A small rotation predictor, trained from scratch: muon at rate 0.0083.
Rows from block 5 of a small rotation predictor, named by matrix and row number. Rows with one number within an expert belong to one neuron, the router's apart. Each number is 200 + 40 x the weight over its row's rms, rounded and kept within 0 to 999. All counts start at 0.
Before each expert's rows are labels from the 100 images, of 14848, where the router gives the expert most weight on average: "colour at peak" is the nearest of a few named colours to the mean colour under the peak. Only what is clearly more common there than usual is listed. The data: photos of plants and fungi (iNaturalist).
# router: router (model.blocks.5.mlp.router.weight, 4x384, trained with AdamW), inputs 220-274
# up: expert up (model.blocks.5.mlp.up, 4x384x384), inputs 220-274
# down: expert down (model.blocks.5.mlp.down, 4x384x384, transposed), outputs 220-274

# expert 2
colour at peak: black
router.2,231,185,191,256,241,156,197,203,216,169,191,195,255,242,196,198,197,259,244,186,142,185,248,231,178,149,148,227,203,206,185,223,173,194,175,185,181,230,213,165,234,177,162,173,189,105,232,212,201,202,218,224,237,230,210
up.0,165,231,126,142,221,237,292,158,121,125,172,186,230,194,228,213,149,250,161,154,236,207,230,125,145,147,155,267,190,152,245,209,194,154,166,195,189,223,197,141,213,228,211,233,180,268,172,210,126,218,182,151,134,185,209
down.0,236,223,210,119,183,103,210,181,307,261,189,128,174,190,194,169,164,138,242,207,215,189,249,292,179,157,191,219,232,254,222,231,203,198,203,229,231,114,186,196,228,163,194,191,231,199,187,234,138,248,211,179,229,198,282
up.1,196,235,205,266,178,222,132,185,167,208,175,146,194,178,278,208,212,159,177,171,187,220,236,176,199,189,159,170,180,166,207,201,187,179,150,238,147,271,190,162,172,288,208,167,183,178,217,185,202,270,173,176,225,150,171
down.1,246,226,159,179,148,170,210,222,153,192,178,269,193,161,277,183,185,209,208,107,157,164,138,297,166,254,164,206,223,232,181,229,172,220,186,199,247,211,228,153,245,203,208,222,120,204,211,224,215,221,180,221,171,171,197
up.2,198,236,143,252,222,212,123,208,190,153,264,69,197,111,152,230,189,246,214,144,121,155,251,156,267,224,250,168,201,212,313,250,127,186,228,204,200,233,233,195,195,156,194,249,234,295,230,175,214,236,173,194,197,161,212
down.2,167,207,146,123,211,315,199,172,168,206,229,205,233,236,182,212,242,209,202,190,237,231,184,178,209,174,206,269,246,203,181,237,216,187,207,168,238,198,195,231,209,189,189,208,206,300,185,190,292,172,90,214,196,225,240
up.3,166,232,183,130,228,157,199,272,231,138,239,160,238,178,169,245,247,206,133,160,260,208,166,173,186,149,181,136,168,136,213,116,181,197,184,196,172,224,124,188,208,280,155,178,255,236,217,185,215,191,117,217,209,253,295
down.3,228,239,200,209,201,182,215,173,206,234,169,165,202,186,193,181,205,272,218,200,102,141,108,155,196,164,235,146,221,212,242,186,297,233,232,206,195,179,210,257,231,114,247,178,221,244,219,172,219,188,241,187,171,257,205
up.4,214,201,209,221,248,171,168,201,211,179,179,189,230,188,205,185,196,163,192,175,180,151,241,163,212,191,148,244,201,177,245,210,184,143,207,170,238,156,176,131,184,190,161,105,228,202,182,171,159,174,204,173,210,220,152
down.4,226,250,215,215,182,270,188,209,150,228,150,245,160,267,197,208,276,278,204,174,169,231,179,164,161,164,273,163,200,205,201,260,185,242,217,217,164,179,210,168,255,251,275,233,177,179,197,247,261,200,244,171,140,219,215
up.5,279,270,168,271,180,216,212,183,215,238,172,200,207,158,229,169,224,214,212,251,214,225,211,117,269,245,271,196,192,201,232,196,267,220,182,171,226,190,222,220,214,188,216,243,240,153,188,229,154,200,171,101,228,210,191
down.5,184,179,202,180,201,233,206,205,193,195,194,261,188,174,184,189,220,226,169,249,236,160,297,191,214,150,151,173,181,193,183,234,256,191,217,106,173,244,168,178,201,234,211,299,182,142,157,229,193,132,232,209,155,131,202
up.6,245,105,179,185,197,132,188,174,127,211,184,163,145,173,184,248,216,256,187,181,210,184,130,222,198,204,210,263,247,151,178,215,197,230,171,203,180,224,218,121,197,196,254,235,257,209,180,182,128,147,205,223,231,275,192
down.6,175,163,215,196,147,222,198,238,142,171,193,140,241,295,200,196,233,235,190,199,141,231,271,150,202,221,224,200,236,265,213,180,213,140,135,241,204,229,269,262,160,212,234,229,226,221,214,208,195,192,208,224,257,178,269
up.7,210,188,147,248,277,135,243,162,201,231,162,199,177,211,203,163,268,224,200,139,184,147,232,159,118,204,178,220,197,272,239,226,261,130,202,160,124,196,140,238,214,217,131,220,152,183,240,249,274,242,222,232,175,150,173
down.7,206,175,167,216,133,252,180,189,239,236,148,155,240,190,168,177,239,264,195,220,274,212,145,164,193,197,160,205,148,219,253,207,224,196,222,124,180,186,180,128,143,195,222,218,99,223,176,140,233,167,194,232,262,130,194
up.8,274,266,257,233,257,252,204,229,180,195,167,232,274,198,183,212,173,221,205,158,102,166,97,169,193,209,210,260,221,183,284,242,139,198,210,210,170,237,226,204,171,232,162,235,214,233,206,196,223,195,211,210,211,215,115
down.8,134,189,172,169,211,289,278,148,261,179,199,238,214,216,175,200,223,200,232,164,267,150,233,161,253,238,247,212,180,151,295,236,249,205,280,154,191,194,214,196,173,166,249,264,223,161,211,198,208,180,156,231,158,253,253
up.9,238,209,223,189,163,225,244,159,160,177,205,212,230,220,174,217,183,124,177,150,284,192,214,229,187,190,161,175,218,185,179,184,243,111,173,225,226,172,210,183,219,186,213,217,212,189,189,118,167,213,262,138,193,211,256
down.9,127,183,227,307,197,176,181,231,220,202,222,256,181,191,149,188,229,168,259,272,140,182,189,208,172,134,278,195,215,187,187,185,207,168,199,189,269,247,199,117,160,254,170,242,213,278,231,166,174,206,231,204,202,179,190
up.10,198,216,248,205,209,169,197,269,255,248,193,188,192,200,211,148,160,174,180,92,254,235,241,192,199,230,194,257,198,215,265,134,121,199,194,211,165,177,245,203,204,214,232,96,202,215,149,165,248,199,225,177,186,202,226
down.10,195,204,198,206,229,298,184,197,154,212,133,189,182,191,234,217,136,226,200,217,130,238,174,164,190,213,109,171,157,228,207,152,171,214,173,239,136,184,186,173,192,217,206,213,123,188,200,188,218,162,221,226,164,207,205
up.11,169,214,218,255,212,185,207,181,257,230,146,189,270,220,194,227,203,167,174,214,196,227,198,168,241,189,145,206,224,131,155,173,171,211,240,146,196,181,257,247,197,226,227,225,206,211,135,229,179,205,210,154,210,208,216
down.11,195,181,257,115,165,199,216,230,186,224,174,144,256,274,210,195,201,235,149,195,143,207,232,244,269,183,143,192,141,227,282,180,163,240,146,197,209,241,210,183,274,206,287,165,182,205,224,209,191,181,103,199,182,156,200
up.12,228,235,194,187,227,273,164,218,195,207,130,203,163,216,118,200,171,202,176,175,268,182,228,136,143,240,181,249,235,212,110,237,120,174,197,165,178,140,190,149,244,213,143,172,198,182,173,221,216,140,248,236,251,219,219
down.12,196,215,145,207,152,136,243,180,186,280,268,253,181,170,124,216,172,238,254,195,128,199,213,167,246,201,297,210,174,199,109,144,273,142,239,185,207,236,137,214,194,177,212,139,225,245,249,215,157,211,132,259,195,154,145
up.13,228,202,252,186,193,207,190,220,200,213,206,255,204,180,228,208,253,149,245,178,156,236,201,232,245,253,239,136,238,187,170,253,196,333,254,203,205,166,153,245,220,230,161,201,234,142,191,178,176,113,177,130,212,167,230
down.13,110,225,236,170,237,159,232,216,241,206,206,302,223,185,202,147,193,252,130,235,252,216,210,200,325,198,162,166,151,120,208,275,258,153,202,190,156,179,239,284,218,193,136,238,191,235,200,257,150,189,149,219,150,209,188

# expert 3
colour at peak: pink; white
router.3,196,262,144,191,178,263,176,192,281,223,120,155,146,202,196,168,220,212,176,215,231,160,177,154,194,247,244,231,192,200,238,239,221,269,145,202,244,168,129,146,209,226,238,157,278,232,175,150,308,202,175,229,185,126,178
up.0,154,127,248,228,197,226,200,155,221,209,150,102,201,279,185,123,188,269,170,219,168,319,198,231,202,194,244,149,182,223,194,153,214,167,267,267,188,192,136,104,244,259,208,192,168,194,246,173,203,135,209,178,140,234,280
down.0,230,185,218,119,257,229,193,172,216,208,219,198,215,194,239,167,180,257,199,174,189,210,197,225,114,225,189,243,172,218,178,177,229,174,189,221,264,164,246,146,184,181,186,159,234,241,244,247,251,212,184,179,202,227,190
up.1,219,172,186,258,210,229,187,226,194,127,194,224,209,165,193,214,152,249,182,265,270,131,172,162,190,174,258,231,222,191,227,207,223,234,151,236,178,200,175,216,200,271,281,223,192,121,192,127,183,187,170,195,191,198,174
down.1,247,194,196,200,184,177,235,188,242,253,152,206,221,124,207,214,248,208,196,176,139,215,171,131,235,154,263,233,203,205,225,201,243,182,234,181,192,211,187,203,213,163,153,123,235,252,224,203,152,194,241,253,176,137,192
up.2,193,196,233,180,221,213,244,184,136,189,234,256,223,123,139,233,172,146,209,253,206,188,233,174,163,150,207,149,210,234,163,116,159,179,184,239,184,176,257,126,164,198,266,224,133,163,166,155,137,230,205,256,189,222,218
down.2,190,198,242,247,142,236,204,204,226,218,209,218,164,261,239,227,216,193,309,293,134,209,136,159,224,208,235,176,182,154,267,196,217,253,182,172,233,114,205,132,266,151,199,199,171,190,197,197,149,206,200,182,138,199,201
up.3,201,179,186,233,154,186,216,239,217,211,241,268,140,224,266,207,214,207,196,204,121,256,250,253,244,175,189,252,216,218,246,247,158,244,155,206,228,184,245,187,172,177,237,153,178,207,235,190,168,194,159,175,213,266,238
down.3,182,226,214,188,271,173,159,178,188,200,173,162,127,186,225,202,162,168,218,90,197,236,159,164,200,175,154,109,209,272,204,205,169,294,256,185,191,221,229,229,169,213,215,166,169,177,207,184,191,153,150,200,211,202,175
up.4,200,209,218,173,248,215,147,244,195,231,193,136,104,183,202,235,136,232,131,212,160,177,293,115,132,218,229,199,174,199,198,246,200,194,183,210,163,267,226,213,150,130,224,144,152,263,193,190,251,207,175,139,214,269,162
down.4,151,196,246,245,270,239,206,236,179,223,210,199,234,177,189,232,216,197,196,172,215,166,274,255,166,222,181,191,166,191,188,194,233,221,221,256,196,198,193,214,195,175,208,163,194,160,211,207,173,222,367,208,131,224,205
up.5,208,157,149,205,213,149,206,174,206,194,210,164,200,229,213,159,235,149,218,112,197,137,287,160,214,84,234,183,202,144,231,207,183,200,207,162,228,231,305,197,190,238,128,180,175,228,296,242,203,214,149,177,176,174,158
down.5,163,181,277,234,217,226,189,180,168,174,260,228,277,248,231,234,197,218,144,248,198,206,133,225,197,246,196,226,151,266,157,196,214,252,252,170,214,196,209,265,255,123,211,149,203,188,191,160,186,161,266,237,191,188,206
up.6,223,245,291,130,232,186,118,204,242,251,201,169,218,183,224,201,209,200,179,172,175,174,198,212,174,149,233,175,185,204,185,168,161,185,223,264,178,196,214,234,216,176,218,181,196,190,179,211,154,189,241,231,194,221,219
down.6,170,222,178,216,245,259,182,255,172,240,193,259,241,212,215,209,253,278,192,174,192,118,155,147,234,155,252,172,203,189,129,240,156,217,236,167,165,189,214,149,199,289,186,148,195,254,202,189,211,202,301,182,287,180,212
up.7,193,191,240,154,243,349,228,242,124,151,152,163,255,261,245,265,266,179,220,276,209,229,252,200,280,161,186,176,240,244,206,166,185,192,190,160,196,231,196,178,258,204,160,243,184,149,254,222,172,176,136,168,210,215,159
down.7,219,198,240,253,275,147,212,156,179,192,209,183,229,217,195,183,208,207,239,131,182,209,292,199,124,188,190,257,184,206,170,213,248,117,251,166,189,214,278,221,149,225,165,273,232,155,230,250,174,203,137,204,206,194,237
up.8,224,234,266,280,217,235,247,135,184,222,178,180,193,167,235,214,163,203,146,218,213,182,169,204,232,173,218,169,154,140,265,232,166,263,153,189,197,178,140,212,158,202,202,139,216,192,256,187,81,178,173,228,232,198,155
down.8,97,160,247,222,225,193,227,119,167,142,224,166,231,246,215,202,260,219,202,191,213,181,229,126,202,150,223,246,160,152,165,225,216,170,191,218,264,223,238,152,225,229,173,246,85,247,210,209,210,248,199,205,173,200,192
up.9,211,197,205,87,184,209,176,170,143,201,222,190,217,298,200,214,112,227,250,186,138,261,219,214,252,158,172,231,145,169,255,171,254,268,176,154,201,225,179,179,179,167,229,199,238,198,181,207,150,160,230,211,174,186,251
down.9,241,167,211,240,146,164,162,164,193,175,194,217,161,250,242,251,282,256,199,137,257,83,154,247,210,176,229,188,152,223,176,182,219,184,118,235,256,179,231,145,202,189,181,285,183,207,187,192,266,236,158,128,225,189,216
up.10,236,239,134,248,198,161,232,201,213,234,210,226,242,217,206,226,283,170,241,269,199,187,286,178,203,167,196,212,197,208,253,189,181,136,186,145,190,143,192,141,215,171,226,125,222,313,242,114,213,231,167,186,154,191,193
down.10,228,207,173,176,250,181,200,221,159,275,236,178,176,217,193,204,199,97,207,145,145,189,113,176,211,190,191,198,261,231,213,285,203,114,192,213,162,145,166,261,206,156,170,177,200,233,205,196,149,185,215,143,226,248,156
up.11,238,190,193,108,182,273,161,244,196,269,211,169,172,173,190,167,184,195,238,255,194,169,294,213,254,203,179,206,185,195,144,139,252,215,115,193,218,192,140,214,196,196,202,163,234,217,213,139,150,203,148,225,201,182,162
down.11,170,201,202,274,203,223,183,182,171,164,190,193,199,166,175,240,131,244,179,266,216,241,156,252,180,218,271,180,203,177,168,199,211,241,206,212,218,221,186,155,245,244,229,309,199,296,170,196,249,218,144,192,230,102,191
up.12,188,297,193,191,172,228,216,205,208,143,210,176,220,192,160,138,179,177,199,219,292,274,226,184,195,207,202,221,150,128,243,186,171,148,39,190,247,163,226,201,191,190,191,179,135,169,195,152,225,207,173,232,158,227,265
down.12,207,185,185,177,186,162,215,201,142,186,216,159,206,201,187,248,265,207,253,262,69,188,259,127,206,142,142,255,187,268,143,223,187,147,228,181,238,139,177,191,199,177,239,112,188,167,184,203,209,176,197,245,231,207,175
up.13,260,175,201,212,225,189,223,241,201,285,213,218,176,184,215,211,201,239,165,208,282,203,187,271,230,161,217,182,245,223,193,226,215,234,263,187,255,204,172,162,241,237,158,222,186,213,203,160,122,177,216,161,196,230,265
down.13,216,215,274,213,198,227,263,132,236,152,171,162,212,179,227,198,194,202,283,275,202,191,250,169,197,211,259,235,192,169,204,129,184,203,219,182,120,164,164,169,148,236,166,173,175,316,191,174,206,218,147,265,258,252,193

# expert 1
colour at peak: green
router.1,203,218,245,246,216,109,182,223,202,180,230,152,239,132,194,193,174,197,190,191,155,193,213,162,153,209,149,208,190,221,227,213,184,163,188,226,209,171,212,191,210,258,205,232,124,234,240,183,138,211,178,215,180,198,117
up.0,135,225,190,232,187,152,207,223,244,265,209,191,172,187,197,202,256,215,198,131,262,271,133,142,207,238,175,228,219,192,161,229,228,207,246,200,201,157,237,212,245,214,229,188,203,149,203,210,208,286,235,118,162,224,242
down.0,212,184,154,145,201,192,202,176,182,252,137,142,163,254,233,246,88,196,225,179,193,169,158,246,204,230,182,182,203,210,187,219,224,240,214,177,139,196,204,183,206,217,201,184,144,227,196,203,228,236,241,158,214,169,182
up.1,224,163,201,288,152,212,209,204,180,196,197,274,269,146,187,294,171,229,194,210,148,248,163,217,222,178,162,274,226,254,263,263,171,231,237,264,209,188,180,206,206,204,215,150,186,210,176,170,202,232,219,246,268,192,207
down.1,231,216,190,131,155,246,190,209,283,163,144,211,180,210,209,218,233,208,174,132,235,199,141,230,195,207,206,172,182,178,182,223,134,193,188,192,148,193,234,216,157,209,165,210,177,129,221,152,211,198,210,246,128,177,178
up.2,256,213,195,161,188,214,251,239,182,190,179,180,142,231,208,249,178,239,217,268,144,125,238,226,164,226,221,208,210,200,269,304,190,169,180,224,152,194,221,145,171,257,244,138,183,220,236,234,215,241,240,209,203,230,219
down.2,268,222,207,305,197,188,204,207,161,163,218,175,233,241,238,202,146,202,222,233,172,126,224,189,189,226,165,222,208,169,248,140,217,185,221,161,176,227,167,163,261,259,239,253,161,175,174,236,252,195,224,198,225,257,210
up.3,206,190,236,264,197,207,152,180,127,209,241,201,131,135,183,158,143,164,217,228,148,150,178,191,202,133,215,228,232,223,222,138,174,185,136,153,205,236,195,144,174,209,208,289,150,219,191,163,220,163,128,213,234,192,189
down.3,172,174,213,137,241,172,167,167,197,241,207,205,191,201,152,198,269,201,162,159,231,208,219,208,242,222,155,213,200,147,145,212,238,195,158,206,220,185,225,203,185,167,125,155,160,170,201,230,171,232,234,189,164,179,195
up.4,185,248,218,220,167,176,247,173,238,149,177,224,233,240,131,235,240,189,144,164,236,224,237,229,185,202,171,108,279,273,199,146,207,275,167,184,187,241,202,268,219,287,187,173,165,312,209,171,212,263,202,172,180,224,189
down.4,139,229,227,223,164,199,229,195,200,219,158,301,224,185,229,197,170,171,176,223,169,161,226,204,213,120,309,190,203,226,237,217,187,163,200,232,172,250,223,146,284,259,236,191,241,232,222,228,235,265,182,146,119,156,207
up.5,219,170,167,238,252,272,217,184,186,231,207,246,138,159,208,142,249,215,154,148,298,196,255,235,178,256,200,164,192,176,198,178,186,246,135,238,157,239,230,191,276,234,127,144,193,204,180,182,191,239,169,210,138,205,200
down.5,162,205,158,183,175,107,220,244,185,165,172,149,187,111,204,164,194,160,250,101,206,199,215,220,185,233,201,216,213,191,201,237,171,159,204,200,219,235,116,202,156,176,209,234,281,202,235,207,262,222,158,177,185,196,211
up.6,147,197,167,249,210,224,177,236,237,269,254,170,184,171,239,236,243,217,248,107,207,185,190,169,243,220,256,200,121,199,263,201,164,222,155,199,231,210,192,204,200,234,212,165,265,241,244,163,198,263,148,208,155,202,192
down.6,214,245,224,184,176,157,257,261,221,219,188,250,181,170,143,138,208,152,184,204,120,242,166,117,208,281,262,183,204,166,205,173,263,163,183,201,156,178,178,222,235,184,236,187,230,192,212,158,196,219,220,104,178,241,229
up.7,205,258,210,221,275,175,226,221,102,263,209,177,200,217,173,182,209,152,192,206,163,172,237,200,106,189,135,234,234,244,176,232,236,213,247,229,178,126,169,228,218,148,144,213,196,201,178,192,162,160,142,179,73,280,194
down.7,202,135,201,231,205,218,195,196,243,179,217,176,186,155,226,141,224,170,219,229,165,234,243,226,217,182,189,197,135,241,154,270,147,142,208,211,218,236,190,153,200,208,154,204,295,230,176,167,246,244,289,232,127,286,223
up.8,199,148,163,225,210,217,192,163,159,144,156,211,238,124,140,252,270,259,212,280,170,199,213,165,202,212,229,197,240,235,241,259,160,225,250,178,235,228,173,145,193,212,224,199,145,229,173,224,212,241,228,274,164,226,156
down.8,221,197,89,168,249,230,130,197,211,213,228,196,219,216,186,209,189,188,227,235,256,232,194,208,148,173,210,190,271,217,175,251,196,140,148,190,286,189,204,248,210,116,259,129,241,149,233,280,269,208,208,197,153,126,232
up.9,210,230,168,219,140,146,185,193,218,191,295,262,189,165,174,217,202,261,201,249,248,224,224,264,222,202,175,242,198,197,220,223,133,212,161,177,196,190,172,232,131,218,193,187,194,228,209,177,145,247,168,142,250,154,232
down.9,175,219,148,226,205,174,189,260,239,253,167,232,167,157,261,168,135,115,212,179,194,137,241,247,249,187,275,236,184,223,239,182,189,260,140,247,199,238,196,190,133,221,183,248,238,212,226,213,228,245,153,245,230,199,160
up.10,155,209,216,202,217,181,154,235,165,159,149,239,234,225,221,195,213,246,239,237,247,211,123,248,255,205,207,180,206,250,207,188,178,227,128,182,194,180,84,239,194,150,197,237,211,212,222,136,127,214,224,116,222,200,252
down.10,241,131,214,176,230,223,188,203,232,206,132,214,176,275,157,152,173,207,262,205,193,218,220,159,238,124,172,167,201,185,210,149,165,142,194,199,246,255,205,246,153,281,281,211,233,191,223,189,241,215,232,250,181,232,129
up.11,267,218,253,269,147,180,177,271,172,176,161,212,203,158,224,91,166,162,211,120,175,202,251,198,195,223,236,231,201,176,141,92,230,147,240,176,172,157,149,240,169,197,201,207,224,180,231,197,204,155,210,182,231,175,251
down.11,149,165,269,242,158,202,210,219,183,294,149,219,243,155,169,198,201,256,165,220,167,225,260,190,207,145,184,156,126,180,282,193,162,266,147,203,261,255,205,247,274,230,240,205,123,204,208,164,164,199,253,241,206,168,166
up.12,209,206,203,137,172,191,205,279,216,173,132,143,200,230,135,142,167,125,194,146,184,215,207,219,199,201,164,148,154,148,197,214,149,175,159,185,179,167,213,221,186,253,178,192,181,178,172,137,243,240,207,163,142,190,191
down.12,194,198,207,193,202,119,198,212,143,199,271,250,192,123,194,227,257,251,223,268,129,222,194,230,146,199,150,207,203,243,245,229,195,238,203,178,167,204,244,134,220,221,214,212,201,237,206,216,207,205,174,221,208,256,226
up.13,202,215,229,208,239,253,190,237,162,162,157,228,165,194,209,199,172,221,119,190,252,221,211,149,239,201,154,181,188,209,246,223,181,129,182,155,226,130,246,255,236,252,204,218,115,182,226,221,232,179,163,199,143,178,211
down.13,202,181,198,148,194,142,201,156,172,176,111,215,249,190,226,263,99,218,194,176,217,320,206,221,148,231,201,140,206,194,226,222,151,213,192,168,233,229,227,170,177,224,168,211,161,245,198,210,233,173,208,235,257,204,202

# expert 0
colour at peak: black
router.0,163,133,210,171,160,227,260,193,179,158,262,235,196,216,250,169,164,143,201,187,259,271,153,281,225,234,223,139,218,189,127,176,243,187,278,158,154,242,222,290,167,126,231,277,190,195,175,223,143,196,182,166,170,250,264
up.0,190,214,252,190,230,200,211,251,256,247,220,129,219,206,206,183,244,140,198,207,206,262,316,233,167,283,178,160,226,188,181,257,152,157,207,232,239,217,158,177,185,232,238,146,205,203,223,130,216,232,122,173,181,169,150
down.0,202,187,276,215,182,186,244,151,212,169,264,216,208,218,201,189,200,242,247,202,179,195,166,274,245,170,222,200,229,86,184,142,180,216,209,192,208,192,225,233,232,197,174,211,195,189,183,290,206,198,228,230,103,249,161
up.1,254,185,187,136,198,255,197,219,185,243,157,182,201,167,215,153,174,171,246,169,146,194,182,217,215,204,138,194,153,213,143,136,197,253,165,143,143,186,199,217,205,190,152,241,177,204,186,199,142,205,187,170,166,159,162
down.1,195,144,240,157,219,217,181,200,241,164,201,240,157,157,175,255,185,190,213,235,217,170,224,104,175,202,205,167,106,254,273,197,156,225,217,242,244,192,172,253,184,259,160,228,177,230,140,204,238,204,207,227,159,234,224
up.2,213,176,205,176,237,186,113,191,198,254,203,147,268,239,199,159,226,262,209,206,155,137,173,217,176,265,272,104,180,177,213,221,195,222,199,193,160,244,208,229,226,196,210,224,212,160,201,218,243,215,254,225,135,186,175
down.2,247,194,128,217,207,247,222,233,250,198,131,203,167,173,234,229,165,164,178,195,215,150,198,138,153,68,212,152,211,258,164,200,125,220,148,161,257,229,178,157,185,143,234,254,143,194,193,197,153,220,226,176,177,162,244
up.3,186,181,185,80,161,207,216,202,204,218,214,238,153,150,195,196,242,216,209,173,195,99,204,226,210,194,249,240,155,241,239,228,267,207,244,209,186,167,184,158,184,169,217,235,213,246,205,226,215,156,157,147,151,181,249
down.3,169,215,191,211,213,279,216,247,247,171,205,181,166,164,192,235,174,124,211,218,247,206,182,176,171,222,286,223,232,233,168,270,241,195,220,190,230,205,246,225,163,193,191,196,228,264,189,195,221,208,245,165,113,199,189
up.4,210,202,221,200,202,198,240,202,188,216,200,295,143,149,200,210,198,172,279,185,217,188,240,214,170,212,178,260,189,206,214,244,155,167,174,210,262,164,219,168,222,143,191,162,208,188,182,183,200,236,160,136,124,151,244
down.4,206,208,185,172,114,173,231,170,150,225,241,172,242,113,130,255,214,148,257,260,206,255,141,257,155,181,240,193,139,186,177,175,169,172,231,251,172,279,155,216,228,227,194,240,178,147,177,118,184,235,221,179,167,115,203
up.5,208,247,242,184,210,202,131,218,161,229,216,168,162,181,261,130,210,201,182,175,185,272,246,212,178,173,163,218,184,184,250,246,151,207,192,236,247,184,201,219,199,168,190,211,252,228,199,132,176,180,188,217,227,153,148
down.5,248,177,184,158,204,245,190,210,215,190,176,237,235,159,269,241,222,180,167,171,307,214,147,160,195,257,169,229,158,253,214,223,212,188,158,200,164,209,171,231,138,188,162,199,181,274,203,299,249,208,149,173,250,181,155
up.6,245,216,231,150,219,250,184,247,245,158,282,162,243,216,155,189,265,277,146,260,168,113,163,161,183,180,248,224,139,253,243,257,207,220,231,260,223,244,242,241,196,122,192,149,202,187,189,199,133,178,211,189,212,233,224
down.6,205,201,182,233,226,171,244,211,83,153,199,234,195,111,201,207,279,201,231,212,115,156,125,141,191,203,152,170,168,215,183,279,221,226,184,173,217,231,176,167,183,216,232,230,207,101,224,180,176,148,159,178,236,231,150
up.7,209,188,193,204,159,242,183,157,247,143,261,180,190,215,165,161,203,225,219,265,69,167,184,188,259,164,242,160,220,153,223,231,199,234,264,232,236,194,233,178,161,131,177,152,135,193,271,177,170,242,245,184,261,216,199
down.7,176,227,171,169,235,180,230,208,248,124,125,226,244,201,221,157,290,219,142,172,257,223,226,281,199,327,260,226,226,221,202,152,213,244,146,242,239,162,194,201,202,221,253,255,193,167,246,129,203,203,169,247,164,180,239
up.8,152,187,210,220,204,162,196,251,217,177,237,136,198,274,170,213,217,191,210,253,207,204,251,192,200,162,243,247,215,188,178,217,200,253,127,245,143,244,173,217,220,160,196,190,135,223,205,157,195,218,117,167,231,171,205
down.8,184,163,214,187,126,272,195,169,199,137,127,216,161,240,235,192,240,150,217,194,198,138,133,153,161,166,250,176,123,161,134,205,167,246,245,244,199,211,175,210,206,173,221,183,195,297,205,206,172,259,219,200,216,239,166
up.9,236,149,221,161,282,199,221,167,265,185,178,220,195,225,182,209,168,177,294,213,221,162,278,266,203,252,127,113,107,197,174,200,176,264,266,179,158,203,149,176,158,233,176,154,160,152,176,186,219,162,186,217,251,206,274
down.9,196,236,224,203,202,184,227,218,175,121,193,231,202,161,199,203,198,212,194,222,151,139,209,100,241,236,123,184,189,153,269,199,241,151,269,227,190,249,214,130,244,124,207,249,239,198,191,166,183,172,206,158,163,196,205
up.10,171,238,219,175,216,208,129,260,153,145,175,159,180,141,186,206,224,152,143,149,213,202,228,191,182,233,198,153,211,230,243,229,222,208,164,239,178,207,191,175,152,200,176,252,145,274,172,154,251,278,149,230,229,214,178
down.10,166,220,191,205,230,198,261,233,200,239,217,226,169,130,177,242,239,212,222,129,207,203,131,235,240,179,273,199,267,231,187,202,164,203,176,218,110,183,222,180,175,151,245,130,211,156,191,235,218,161,189,246,151,233,178
up.11,214,142,246,314,193,128,162,189,229,228,179,255,185,163,210,243,218,212,217,177,150,216,195,165,92,236,196,163,138,195,159,225,147,184,171,187,220,233,157,224,156,139,162,222,177,250,210,173,245,171,150,168,218,177,116
down.11,221,240,187,160,226,203,128,177,254,198,211,178,194,152,157,211,127,214,143,232,290,192,247,198,210,183,215,255,222,268,144,194,193,128,193,238,206,141,261,208,212,225,187,161,88,147,195,238,153,188,271,207,331,191,216
up.12,196,220,188,237,250,221,222,167,201,173,222,144,218,157,158,166,94,253,214,167,187,193,211,215,220,252,184,243,222,197,239,207,186,161,250,98,178,256,188,174,209,245,214,126,181,270,209,246,216,212,239,211,199,208,206
down.12,224,208,93,193,187,244,205,289,242,179,229,193,197,167,251,223,191,274,194,179,294,187,213,170,204,209,89,186,234,250,304,265,182,258,224,296,192,131,186,177,259,198,190,164,178,203,182,237,236,146,162,209,206,146,246
up.13,218,251,181,185,263,233,229,153,217,266,188,214,205,195,225,267,161,242,223,177,175,234,165,167,182,182,183,286,175,198,230,249,248,182,212,223,168,168,194,181,166,243,184,180,216,135,252,226,244,186,204,286,159,175,207
down.13,196,155,256,180,174,230,261,200,209,187,136,225,147,238,152,129,189,150,206,240,230,234,250,194,142,210,166,182,220,193,215,281,237,166,138,234,244,233,176,123,248,153,163,181,170,239,201,150,230,188,217,189,195,194,192